python train.py --model="autoregressive pixel model" --dataset="stained colorectal tissue patches (NCT-CRC-HE-100K)" --train_examples=45211 --image_size=20 --horizontal_flip=true --levels_per_channel=6 --vocab_size=217 --arch="transformer_decoder" --width=320 --layers=7 --norm="layernorm" --norm_position="pre" --hidden_act="geglu" --mlp_ratio=4 --head_dim=64 --fused_qkv=false --bias="all" --qk_norm=true --parallel_block=false --inner_norm=false --positions="sincos" --tie_word_embeddings=false --init="torch_default" --residual_init="scaled_by_depth" --optimizer="nadamw" --learning_rate=0.0014 --beta1=0.85 --beta2=0.999 --eps=1e-10 --max_grad_norm=0.5 --max_steps=40000 --batch_size=32 --epochs=28.3 --lr_schedule="linear" --final_lr_fraction=0 --warmup_steps=2000 --weight_decay=0.02
Rows from block 2 of a small autoregressive pixel model, named by matrix and row number. Rows with one number belong to one neuron. Each number is 128 + 32 x the weight over its row's rms, rounded and kept within 0 to 255. All counts start at 0. Numbers have three digits each. After the name is the row's rms in percent of the matrix's.
After each neuron's rows are labels from the 100 images, of 14976, where the neuron reaches its largest size: "strongest on" is what is common among them. Only what is clearly more common there than usual is listed. The data: stained colorectal tissue patches (NCT-CRC-HE-100K). In brackets: how many of the 100.
# gate: MLP gate (model.blocks.2.mlp.gate.weight, 1280x320), inputs 192-255
# fc1: MLP up (model.blocks.2.mlp.fc1.weight, 1280x320), inputs 192-255
# fc2: MLP down (model.blocks.2.mlp.fc2.weight, 320x1280, transposed), outputs 192-255

gate.76 094:130112164114122183117033072157158128154154155134166148186156143155169091159141154141158182122123134122136108190129151106140079090114105140139139133098140069138127129144155129097125074114153185
fc1.76 096:123072154064108122120136124105083128159112123058130089122090104150093118144169199192150180076129160127107085121109116118140114082134137104139176106143135118086151117095125164126127094160152076
fc2.76 098:137137171173145132118124137078184146110130112131078096165137127089144094153121078122081104112149153136076080144138129053168064081104106135124140145099131113107109161080159088204161154195139171
strongest on: tissue: smooth muscle (46)

gate.56 103:170136072157135145111093089098104116215143178134101112090099164106154164119106137141071142113136207181103129126139158088117188088117116167128107106167158115115113094126101103127120093093167160
fc1.56 098:150170167162134085102108047076143174109095114155189133152100070103110137217138161165188114099122162168171165143139099161146119108187119144131125108141077126122127080091132142127109130095080110
fc2.56 093:160184092125118136141090096104158083126140081147076111162112129120065143146141183177110155166177131138169150141058203090178121193108162128157082120126105112106131153111187130101067119097141140
strongest on: tissue: normal colon mucosa (36)

gate.234 103:090208133076149193180148113223118106137106139136137199192134115076190097099123133189128155206181185167122109144128133095095132071102128125154158119140129140169129088172111101124147109114083130
fc1.234 103:106132148127174104149178145127075163143093082127083182142177168214094130158147127133154137105140157092125120134143120137198129112128187121107106146143089114128136124130128150086117169127161086
fc2.234 103:121130119079094151185194152137187130169084143102125131067111093144141097134113122126125139125123145195112155091188082114126133190111170102117082101138145131112079120101158172108150095153138159
strongest on: tissue: smooth muscle (35)

gate.494 100:116078150104117192113075152121105136133128146154150151193139138153109159067145127103147102110106097097102133146096165105090142099166124135106123161151193106159115124194094112139149127110158144
fc1.494 096:084101119105110066106113110093129149129069118152134127053088147137133124127111160079118112132129094123112107126118083172199174141146128147205148122176207165170205132164168104133140130175183178
fc2.494 096:073142152130100134138128158156154119165124156156159123187147129148158151115131146127144161150186130096090086101194144130126085087119087131128128146107109145070063112131111152109139138121119172
strongest on: tissue: normal colon mucosa (26)

gate.209 098:065146137139111153135151099144164146118095116186137105121116128097081100110153088083103132115154171132144128076080147152103087135102147137079142173126105103126143060130129154128091064163128140
fc1.209 097:150133150194141097133171081095190098140139152167092136125119153087096131122108088140163076091111109095117144137086150087127093148049108161111172148127106099147129083107144118161090109134064169
fc2.209 100:133114187113151118107107122101104168064194130129078109145129134111073130079152164211187158096139105128179109098107085159142152117175128119136144143148123121124131080089153170139158161095166085
strongest on: tissue: smooth muscle (40)

gate.380 095:149068132162149112109196165196108142155192154117173144144118165127181098070068119156113146150120120117146149176131142074091138060138119137150141119085117116168141122133122134106109113095136166
fc1.380 099:123116101100164133114164172111113112145160126132106093181109170193171133074125129176144124153123070117132080135083165151123148132146147159106098114139114130126085149115148173146096141055098126
fc2.380 098:128165164148138184139079077106113111124133124125109175190161154116142111094120124104129079131145164134144171122137085112138099170132123169147133122122148176128156107102106106171155105070172071
strongest on: tissue: smooth muscle (36)

gate.694 096:122107204135159117136040070144168146131209134176155112126119157127126090166130185109115158139162156153189138147111155165134142091127110153154136124153115100167133087182143119189070104127169149
fc1.694 093:138106065137127140096201141126142204146121143109137118121121138070159104138146089157113117142065128149112151137137123091157113167109186161076157126112117128121159163113137121161120146117138101
fc2.694 105:105068202137135097147041091126122134070122103139150130154127084180143146142144152091134127146168141086125128154154140129127136116139130113178100160143117129146132123150103138106104114146126147
strongest on: tissue: smooth muscle (71)

gate.389 104:126125111154068101096097064090171106112129144150125131094151115084139139128101133158125134137131168121114153148152165151167146100089077174150203081064169116156109158119145110108091113171135151
fc1.389 098:142076163204136151195120123146141148123123074143124171115080118113123095139128120086075087057132109078110102096072124113094093089140116118076114167139130110155182104117099111156146107115183149
fc2.389 098:146190128078181069142152117138156142125090107120131132131083148120142080133075138088152135144138147162081116149151137060091141124097112159135106134150137139119140056154122111137092095133115165
strongest on: tissue: smooth muscle (43); tissue: cancer-associated stroma (37)

gate.194 103:107140122081141155109180128174151149189147174118173100098160140101129149144132121135137188142088195110164142181129117104089132181166152129087081155154143067131182077118112070126059150108184088
fc1.194 102:127127086127170137105162214146155163137126100093140156138139114131150143163138149119109161146062063110060067120150123108078127113150192089129160145170144183111142153166122081094143129142111100
fc2.194 104:171160068130168159070109098143155151083136136117150087101112120098109113129122176133127130171149132160062155192123085123115116158108183118137197155136166136137187117122134184110102163137104139
strongest on: tissue: smooth muscle (40)

gate.260 107:186107160174171117128109143149131126204091127128116136075128162096090138069135101144131127100138107214123167197108107164179119123147209141037137124138130115110162122155131073159121089070147164
fc1.260 101:094136137087132138131139077086152154088106155157109128113135123120171128141145147078159137142100127050146160131211135112131163096120103139132109095124159113118107124119111059164140139193138099
fc2.260 104:183136188185110086212119164131165123142149097096151199120175122114116205149117146166144132121166147100085072079106156122111152137170143128098061144135101133091108100120097157096224099094156143
strongest on: tissue: normal colon mucosa (58)