config.toml
dataset = "stained colorectal tissue patches (NCT-CRC-HE-100K)"
levels_per_channel = 6
arch = "transformer_decoder"
layers = 7
norm = "layernorm"
fused_qkv = false
bias = "all"
parallel_block = false
steps = 40000
warmup_steps = 2000
Rows from block 3 of a small autoregressive pixel model, named by matrix and row number. Rows with one number belong to one neuron. Each number is 500 + 25 x the weight over its row's rms, rounded and kept within 0 to 999. All counts start at 0. Numbers have three digits each.
After each neuron's rows are labels from the 100 images, of 14976, where the neuron reaches its largest size: "responds to" is what is common among them. Only what is clearly more common there than usual is listed. The data: stained colorectal tissue patches (NCT-CRC-HE-100K). In brackets: how many of the 100, against the usual share in percent.
# gate: MLP gate (model.blocks.3.mlp.gate.weight, 1280x320), inputs 0-53
# fc1: MLP up (model.blocks.3.mlp.fc1.weight, 1280x320), inputs 0-53
# fc2: MLP down (model.blocks.3.mlp.fc2.weight, 320x1280, transposed), outputs 0-53

gate.387:504531435520489515491489470538476505480480481529541532509558501497504529484492490469527550516496505492503532528501470438499489535477477481493526499523518501484496
fc1.387:485474517523526512514533493498504508500566487512503499470468492518506526479444554492484499489522454478491504454496505496430503462538527486480485500510485486516519
fc2.387:498505550472508488471509496538505495507502477489507487535490472497505518510501485517478510505513467505473459524514524555499504497519456444486505509472507507510478
responds to: tissue: smooth muscle (64 vs 13.4)

gate.635:446505542491520515508507510515508498473518507510524468525527522468470509528512461527554520483526514496520485492535459468487510535519483481509556519478501478475488
fc1.635:538532495543506492521486527430506529494491497498502510510489493520528514468499438475497486516451508488503480476490477504507537490538551520518488456516486471527474
fc2.635:494484521505498468479498485471533480515539525508513512511504526495487504469492477466515502472524509460473553504522539493480504500471506469501509496545508531520493
responds to: tissue: debris (56 vs 11.1)

gate.601:498478466502525516506519497513484497487536539537516504472482484483495528472492585574494522482497499502479455499560524513502522471520505527512510507519467504490494
fc1.601:477520447478537476530482494473497482514530541517469475512499432556492483525483509537475454537499558519509513483493534512512532501478544492487510529543519518520535
fc2.601:467512480496466501505533534508519498482537486470521498502480464465515478479481541527489519486496489520476484512521502512466490502549574506490521477523478510503491
responds to: tissue: normal colon mucosa (44 vs 8.8)

gate.613:511491534545473471530536519480491483445499523493528489536503533486485453524490446499511481537489518524501532533473520514496520474527517465512500581481523500467520
fc1.613:479542498532496484519526500519534514487544502466506522487486507473513519434497480502517509466513479497494533496504490519476458501485495476486518500463517492480482
fc2.613:513473457517523453490481545468494481512449520504539472513514445504481488499509486496505544508497487512497476508499432471541504515494490482494484494528507512491525
responds to: tissue: smooth muscle (31 vs 13.4)

gate.96:519513464557480486475485468445498521484474523449506556520529481492544515538436492531517519481449458536514511457458481464529457495507485485512466459461478489506525
fc1.96:499511514504507481496497496476491461503511520530447479487542487493504491471534465503484468464490465491517494530490516489520489500501505484532484480509457509494526
fc2.96:473410501501486524484435512513498514472496518530533492468494530536504487470488487514498480510534470510504501485477513537471483506526506509489525507468514500528513
responds to: tissue: adipose tissue (51 vs 10.3)

gate.722:494459467525491472554548470520522519481544502493542511493507539506511505447513515513550469494482472527515497540438478518503517545517514483527504521521535474530514
fc1.722:518494492506492486524503519564467535487476476502543470502478506525470500471488486487541507506484474455513492525530525551456511500543504501469512511501512459470506
fc2.722:497478449522459515494428494512512474504488482530501500480503472539503498472487506468487486479544451478486479474495480483463506512476463515482517469479492499495498
responds to: tissue: tumour epithelium (38 vs 14.9); tissue: normal colon mucosa (31 vs 8.8)

gate.262:512495522491478522542534515518492464518520521483529501513529517448496493498558503508530520486550464501501463548472501474511460501496484463477503479534505524487483
fc1.262:480484512484500458527495482478537486500489509513486449516514486533510519527513518517487496497501474554486493517455446541498520490501505517496511526483476486506510
fc2.262:509475487492481544509488492493495512508490535466512459536511491514525524487504528493506487516470505489480507503493527484540485471481479507479470483517491511487458
responds to: tissue: lymphocytes (90 vs 11.2)

gate.342:508483500482511496478507457481500487478487509475521499538527488513478501470464504573508478491480493510482491490488519490498498518542486493521468513521496478524473
fc1.342:517479527464510554494530490491468514505542508521512499491481453499501481560523501484501520502519533461506459494528512495467517474450490518477489517509527517460518
fc2.342:513440527461549485546491522535499548493489494504566513509498521474503438511501507483531493456470517509489463516509472474504534451495474517533507501490506513479505
responds to: tissue: mucus (48 vs 9)

gate.575:472500511534469479476490496481523469469467520459526527574487491480438477517524493522546520535473494489484540566499517503524512521471510414518515510491504469504461
fc1.575:543512509505461504500525489527472490516512446539491471512508521497497526485478485511502473434504529477512474460511499521500519466501446509465513487450508468525469
fc2.575:484491460523524545507525504488514493503541512492539526515485549511514525549485502488470485508527505471483480471563499491465506493500460477479510506491520508494514
responds to: tissue: debris (39 vs 11.1)

gate.210:520525473471457510530492459486508495478556539481502564510496497488475470470502548500525526500505520554481511462499538505493493536497524483529535515555500505472504
fc1.210:489523508506496488418496519508477465494518495550482518511483475522477542502531509471483471535507528493515521500499454492517528536491533473514462506484539536524513
fc2.210:545464519514484496537516525473424536530462469525477522545503488508501500474473483509488513524519486552517503494519542548492502509497481514501488530481550505516512
responds to: tissue: cancer-associated stroma (28 vs 10.6)

gate.68:517489496478491485533529531508476491483484536486527511519506509478532502533486485531487480542518509477527441536514475455504517486491523509505500513521529438470508
fc1.68:500514493506477473486491493495437531497534496495550509536467524494527520479505487510522471507493492562478547480513518496446473482545507533494488491510521553529526
fc2.68:492448508454502515565493519513503511465526545513516455518508464488471504507525526528521484505449470488511495546505518496477505515512493508530507504497497494444478
responds to: tissue: debris (59 vs 11.1)

gate.663:493476533502504535485513467526498491485520487502536516500490494517487492466488442512501471475495566476475507508473523465466491472540515472496502508508525539490513
fc1.663:523520542507508499519520510449514481506506493540496444495504485548467505543557514484498540525468495455507489508544500521546532507468484552524471455486501508517488
fc2.663:511470504514510474484470501523448526494506441474519511493486502480475485499480486523532495462530519473511485514456516504495549511492493482516548509486483514530553
responds to: tissue: normal colon mucosa (86 vs 8.8)

gate.687:502488471530523512493441507515484537484536506455497485548468469485459521475517520536508514511477513524539518500469519487516511545473541494550506491521515527531520
fc1.687:477522484494535494466513490521466526502501486488505502503473483535501479473575510503495469506484478482474506469488489499522503473520541492542467490466490509512519
fc2.687:487483514487498452462448518470489499516470518507463495485517479536478512521539538521485510513517472542513564496496535486500508511436461564528507522506471494500463
responds to: tissue: adipose tissue (77 vs 10.3)

gate.500:506481513523467485542572510507498495470519549508551505493497506473522481499510499503495465522458523492477470548530494503494514454512576505519453457507506499510531
fc1.500:489470478508477543530481498538532493481530464473502493514504486536501511510522527529524503488514465498496482533495501518462460469467483512511503527550476520468505
fc2.500:540466518485502531467512526475489511497527450491502494541471485472524502510496528518503491494498489516527500475527518481472489506504503514475484439557530488495471
responds to: tissue: mucus (25 vs 9)

gate.650:474522514484520543526522511482492569506518559513527520522482492534490493456484531554538474527468489515523504477478483489482547512534545486479528531489499487511475
fc1.650:487485506496505526549490498499499477519491432494500523526496515509500508518517481525487493490483524533503536534489487449526468496488506497459456480539475533489468
fc2.650:503508458512476490541482492493452490481476453500519498536455437447516462495523466484485457497468483504508456510495475506477506498478504447492534536493490514551487
responds to: tissue: debris (37 vs 11.1); tissue: lymphocytes (28 vs 11.2)

gate.428:515504483528505498530539523520483492465486521500554502503509552471483523443510537520503449521510520508519525542479520519524496487525470425509492562514528502514495
fc1.428:520474483525537487492508505559466530440474480502511484508463461502483507528529545501532542482533469488504542468507491490498472522484448476516520496522524498471460
fc2.428:417553518535540472520530533482495469489472506438550502485503511520491480504488537492510469498499525479492506485483488513515505503525531509496544502499464482541508
responds to: tissue: tumour epithelium (40 vs 14.9)

gate.425:523493468483449494501517506507486472470511523489492522514462441511493510491468538508507490480480518551524484507480531467492499493516479509476485492503579524504500
fc1.425:538481482533465522526513479474484529502496505491482436507498476488548507460529497513491517511534478517517517545507519503508520534507500510522524434484489529545515
fc2.425:480477545509444497489503531558515517496503499525511498534499531506517556460488508522506503509530518528532554533460504493501470483495506464507483522520542485538488
responds to: tissue: smooth muscle (40 vs 13.4); tissue: tumour epithelium (37 vs 14.9)

gate.546:530511509493488554545481469532477496478537510472504581518493464501494438511528485506493457489521473510470510545458496481504475483526486492522495504479565486475541
fc1.546:466461503500497514505557515548489489507555501518503503483537473465486501479508507471499486511534552541468505530524521499473474529476493478522490518540513516462497
fc2.546:438536529545532505510496492514486475507479449486535512508483481489433520541470530503506478478498550475472437490490489532479511509513507478494509555472450478524497
responds to: tissue: lymphocytes (30 vs 11.2)

gate.591:489478493480529481497499482539538508451511496516483511548496498547534509501523474529526517535506520516507509488453484517520522489490505480492466475534553506507495
fc1.591:538509521472519533546456500477523528504464551489490530468473486471514517527472522527518463530444511520539531543450471463507481537474535557498509454496484465499491
fc2.591:536529490491503528476516498534531518504503512520503509522471519503490500470547526516511462511506480564509468445513523474520554492522514541506483482497534467507514
responds to: tissue: debris (33 vs 11.1); tissue: normal colon mucosa (29 vs 8.8)

gate.352:458493522464519516485490510543519481465519491490500515476511489485453509491487520516510518482549512493484473513514466468517548517478562475517538555525505485472507
fc1.352:478454475484526493492463486533516517500515477466481515504472434533504479505533513532494512493484489521498523521520499490525474537473505500497460548531491471496505
fc2.352:491506503517452505492528478497485470497487496507506486503496513511516476521539503510475480530540481532490487514539497505489519494525509495453535506494481487542513
responds to: tissue: debris (34 vs 11.1)

gate.157:484495485509504505503495509480522538438517502449488518511446490471476446489487537530518466467473534471461503479488510510505458506509544486539497514529495481539504
fc1.157:538437492546493498494491490509467503500474469500495492510505474513510506522468506458500522477485569524511500457538460493511502509486507461508515501487486548548506
fc2.157:516532490553536483532540527508495511502522541491501485444495447464482503490518480473514526453491435486541522506498508527500524445489518540529484487493501529473441
responds to: tissue: cancer-associated stroma (41 vs 10.6)

gate.457:500458510459451474529477518454451522457522504460535499546493496460478502496530506486543494493548500470491481537505506476502467504511481504517481497518562523530519
fc1.457:488507492451470528498476527482487492472538466482528483490484510508498468502490504497525542489514511463539518477545492509467541550488486532514513470529522553531482
fc2.457:478534497541542526523501477474524479494518476535532508473498547512513482509488537461532473463483515489509534486469478496508494505512495536512474556486469512503543
responds to: tissue: debris (29 vs 11.1)

gate.482:489516489468482509498505476525462505495527505541524500494459526535479483475521505499502463508480503474511489528506486481511535478532492492518499489457490515553515
fc1.482:472520485496465527497518537551507488505506538513509468493477527499503509482480514506507507504479521519469435525519494528514476485517535477477503513517499474534492
fc2.482:513502543471543531497487479469487531478465446442513490537482483468444537500542500483540506475501523474502473510509507506523488480509532473534489501509532513517473
responds to: tissue: tumour epithelium (53 vs 14.9)

gate.75:470487496495537515519531494505518537472478496504548495539513516504480479493484502535531496527517506537512512504485497493506438504550486467506569510545491486501464
fc1.75:485521490492514513580521500485510475502539486543546472544513513486531534525529498490526511479504486491564513516508523459553513485487504477480522486488492518495508
fc2.75:491477479520491452491431567527491502537494496492471464497499508511472493494451451515470485527495477488511506527458495515482468531510483494534467513494511517499481
responds to: tissue: normal colon mucosa (48 vs 8.8)

gate.114:496526505530485470503512510503500489477493499499496504529485515498472455511524524490501490495502549511446514474482510477523508509552502489513468510491524488472473
fc1.114:522569482560486458456494508498480482512483469523498454505513522513497515484472535513461486552479493540488493525504492529529497501483485512485506499498464429532489
fc2.114:504490501476476541449479516485435499519468509462481528468547527456485527518498484501483502532472506479552533528512517504502450509502500508486479499531506504482485
responds to: tissue: mucus (34 vs 9); tissue: tumour epithelium (33 vs 14.9)

gate.438:478529554527491501483487477515514499495525455477509525535510491529537558489531483541529489492477470558515498538447497463544464494497541488510513492531486496469530
fc1.438:494478534524535486552547493473494508505450512441515465524474539473483543485552478484481505504491516563481492499535447503467485494485511509483469466460488520494493
fc2.438:500504481466490493466498510491494531519504490536471457454537497503523519485511531502478505522504467531524525523469493510525570514491485550500501462543504455488503
responds to: tissue: normal colon mucosa (36 vs 8.8)

gate.266:513494487494503496475461501472445489481496527527501472482484483510508501487532472517536476507495540556453480499536522498497484500489504584518471504477490506506510
fc1.266:537504465531484472528490519513543519508495456534502505499493466481471489498484499505500490481454477489519534477470474519470473554488532492516498490515519559486491
fc2.266:461490550511494502483553499521509504495454517488485484443516465515452494505479468469488485486521516548491489468531469530498530492509539512493497492474468496509477
responds to: tissue: mucus (27 vs 9)

gate.170:453527549509475546479504486503515513497465510521502530516486483539462511455502498529516481473500485487505460477498557482504535498473538514543497507539519509481484
fc1.170:490438492482497522520452503489500543495552514497474504532494435473531481512477561515506470510504521483479497499504505464489487497508478499487518507468563528485512
fc2.170:517514499490448481500498490506528538495477502459513508525491517499515503506482519525539499521511497516511515474481521489556486522498521522550502452481485456516509
responds to: tissue: mucus (29 vs 9)

gate.275:512499510516512514538489487520458505498485507493517470559485521515495506481482500548491483577531529534500510544511486501525497488522514480495493516508549495503544
fc1.275:497490475514538457497557502533468543503483501497484492472454503464514529476457501503479505447521535531546480504521441509512460465511481471504515488507496535556462
fc2.275:507502499496465500506510485493504536498524446495482579505502514537556436480500494506522494512481493514493512510475506476491476491527488473523519505505525480503472
responds to: tissue: adipose tissue (49 vs 10.3)