A small autoregressive pixel model, trained from scratch.
Model: norm layernorm, activation geglu.
Training: nadamw at rate 0.0014, 40000 steps, batches of 32.
Data: trained on stained colorectal tissue patches (NCT-CRC-HE-100K), 45211 training examples, 28.3 epochs.
Rows from block 3 of a small autoregressive pixel model, named by matrix and row number. Rows with one number belong to one neuron. Each number is 128 + 24 x the weight over its row's rms, rounded and kept within 0 to 255. All counts start at 0. Numbers have three digits each.
After each neuron's rows are labels from the 100 images, of 14976, where the neuron reaches its largest size: "strongest on" is what is common among them. Only what is clearly more common there than usual is listed. The data: stained colorectal tissue patches (NCT-CRC-HE-100K).
# gate: MLP gate (model.blocks.3.mlp.gate.weight, 1280x320), inputs 108-161
# fc1: MLP up (model.blocks.3.mlp.fc1.weight, 1280x320), inputs 108-161
# fc2: MLP down (model.blocks.3.mlp.fc2.weight, 320x1280, transposed), outputs 108-161

gate.169:169123112120122092118157119110093103115117141142135136134166130123134181102143155116138128199173134116124130161133140105146127155119156126124138114132111115156143
fc1.169:124113182141127142117163136149139147117116142118101087151106182101103140140100182145104152135131151116136178080139109131146101103142151145169124109106134137146113
fc2.169:095186106094150170125114149121114103162110119165138144162154136070148164156129082090178140143134105122121126113116120076143128149129138131090198125122117113100136
strongest on: tissue: tumour epithelium

gate.5:163155113123126120125098148136098118080109141146140172124101108129152145122141165127131147190099116119165159134117181114132141128140164124124156123143100073130129
fc1.5:080118093113133131135143114081098131148124154141111148108154180143144151101124105089136129156110091125112124116146107146119108121138128142147140091107079162141109
fc2.5:098118150110149172096124153133149137114118126109102115168132123148171167116114091146122109136084102135122128153139145155148154151129127118122116142103120099125143
strongest on: tissue: tumour epithelium

gate.131:127155125127124137120125144149130114129140145144132132130131114109131104134153116135160203183169149114132146160142113124151145158151157105160135086143119116087130
fc1.131:167155148123122128112154148098140114138148112177124128129135078152137193134104127112128120144124113048142155171137173087137161145109125160098112143089127173039170
fc2.131:172125139104121117124149145142111115115104174156119119134161137081122133085093100121114095141101146172108072114104084108145106140101140160141154098141097114139133
strongest on: tissue: adipose tissue; tissue: normal colon mucosa

gate.334:178098125149168140113119120128110121105159121177103122151080102146135146123109121104149129094172107143125126161127121122127136112116167123128139120106134156156163
fc1.334:144153151089119137095108116134118127138133158115142170147094114122149103195143102150124068146116154115110125108164099093132144145150121086101121124130114113095102
fc2.334:107130089137142121156168109129161120184059098119169129112141089139113150104134122157167167148100111125113111150119138183124151165113101132114118128127088165155123
strongest on: tissue: mucus

gate.558:118110110135120124134105176165140104083141125134107137096116137138153088126086146148137127108097135134145136151130149094163087148100101121134121137148137109107155
fc1.558:125147112092147121134191119095155109108106170131125123169116150147101145113101116088105121128147132118142117117138127158126130097140114132141138121111183140159112
fc2.558:108142125123130114121108096156102130164152091085176107147134124140136094144171140115115136146172095121128160104132119136138111082142169114124113136164125141096118
strongest on: tissue: adipose tissue; tissue: debris

gate.753:115101140149098149093138121117125100122141113113109104112102117090146118164097133133133145172159123120143140135150130127100158131136094140123108100167165139154144
fc1.753:159098143113116127090163110105120134111112154112077121126126170136144147123157112123125100156150124127140139102168099113114139103155094155159108146138136115154172
fc2.753:115142133161127097088107125101106123137130136150086109132097144092128148153130096128101128138150114107092107125109140099140132115123115127117109155131108145131090
strongest on: tissue: mucus

gate.355:159108166140126111130094139167100161124111107142097131111122102135092097154165143136111103147141169130163157083128109114103089142101167177150122132140114129120119
fc1.355:140119121141104142143125153129112092128130129156083140076134163109111138104103157156129069119150107147139138116103129126133129085151110162096156112148126128111089
fc2.355:114162136162138137145129148148111140135120142122135077120138103161144152173130120151110096104107107142099109115161108130138116187130144147202112133119127165109137
strongest on: tissue: tumour epithelium; tissue: smooth muscle

gate.612:133116111109109173076100159137113090111150157122132155103071148119139151102121151167168090156148088122103146143144151085123124126106079096165138137120122077087129
fc1.612:116135127148134081168079110122094168106113106113156134091136123130106117138134147153125169083147164126116111147130108155113127157173173115073124118144111127132122
fc2.612:139129110165149163146115111130132125118114105168103129141119073158139138128106146103091146099118166134133112132133163149109117185118116121127128128170170155130124
strongest on: tissue: mucus

gate.220:134121119140145133115134135129144105131113115165083165167122141109118103118160101097115111127178137142130141122113122130137163125125145152120141121129142113186187
fc1.220:158106125113158116119139095138096154077121150117157126121168122116097153140152111124089150125133111114127120122143100127117120139133155112107126103109130108126134
fc2.220:085130139082130136151125147142164153099138125140137096144183147177133140115094123133138133085118172121120116135117138134103150119104094151113160099127140152137101
strongest on: tissue: mucus

gate.13:116136122094112144133135115170112131124146141110122153121136096104124118131161078108112154124136142129127124113140118125133094163102156168174115129139132116142144
fc1.13:189121128114120099122148112151114152153115154098116120144146096125153113160122158137106094116134114097148164155169111154111180142146146143086096093143161101150071
fc2.13:103113106096125109100150133142162126112125144180126116140094159118122067098129078109183092114139153147136108120139099122150144116129079137151129147089150147056103
strongest on: tissue: adipose tissue

gate.383:122088088112112150106133123176111149123131141161104166151072160086148134149148082117129106153161131135117128118145094106104127120121136141222117145146136117117133
fc1.383:113139161108124153145146087172127117172133141099157112123141149120125120141119123134083150111178161134135124149137100154085085102124071163136105104087119129167181
fc2.383:111187103158158086155131112109128116143127120146115124088150146119140099115116105153092157126111159119124157156159121140154125136109108134119092139163116139083137
strongest on: tissue: adipose tissue

gate.689:151126170152163119107149106146163130168124122102106103114111141168135133125101139122094098150133109078166149090185120148104152098107131140159089082193163134174151
fc1.689:165145115166164106150143133142136128138111090113088198117119130153140039110180134121161114116117108132142153137141098146107115116103144136132124110126134089126151
fc2.689:138170180127122137117117155128139158113130145143112133130161163174108168144117152153071101135151092151175124117121106130101103116126087115117158123150160157072131
strongest on: tissue: mucus

gate.661:134101167136122113095109111139143133182090124084162151114136124159101102180129112115106141137111164102146138143147143138103141167132147131150111118173142100097099
fc1.661:153114103136148141150147098150093136126113142120146145112145135194085130142102144077131106092192130153099100111111148124162116132142160100145168151118112151143153
fc2.661:124129124095087110143110123074104127145180147146124140091184111086138140094106128179112119171084115111181177123137127148133118133118107131125123114148113127110144
strongest on: tissue: mucus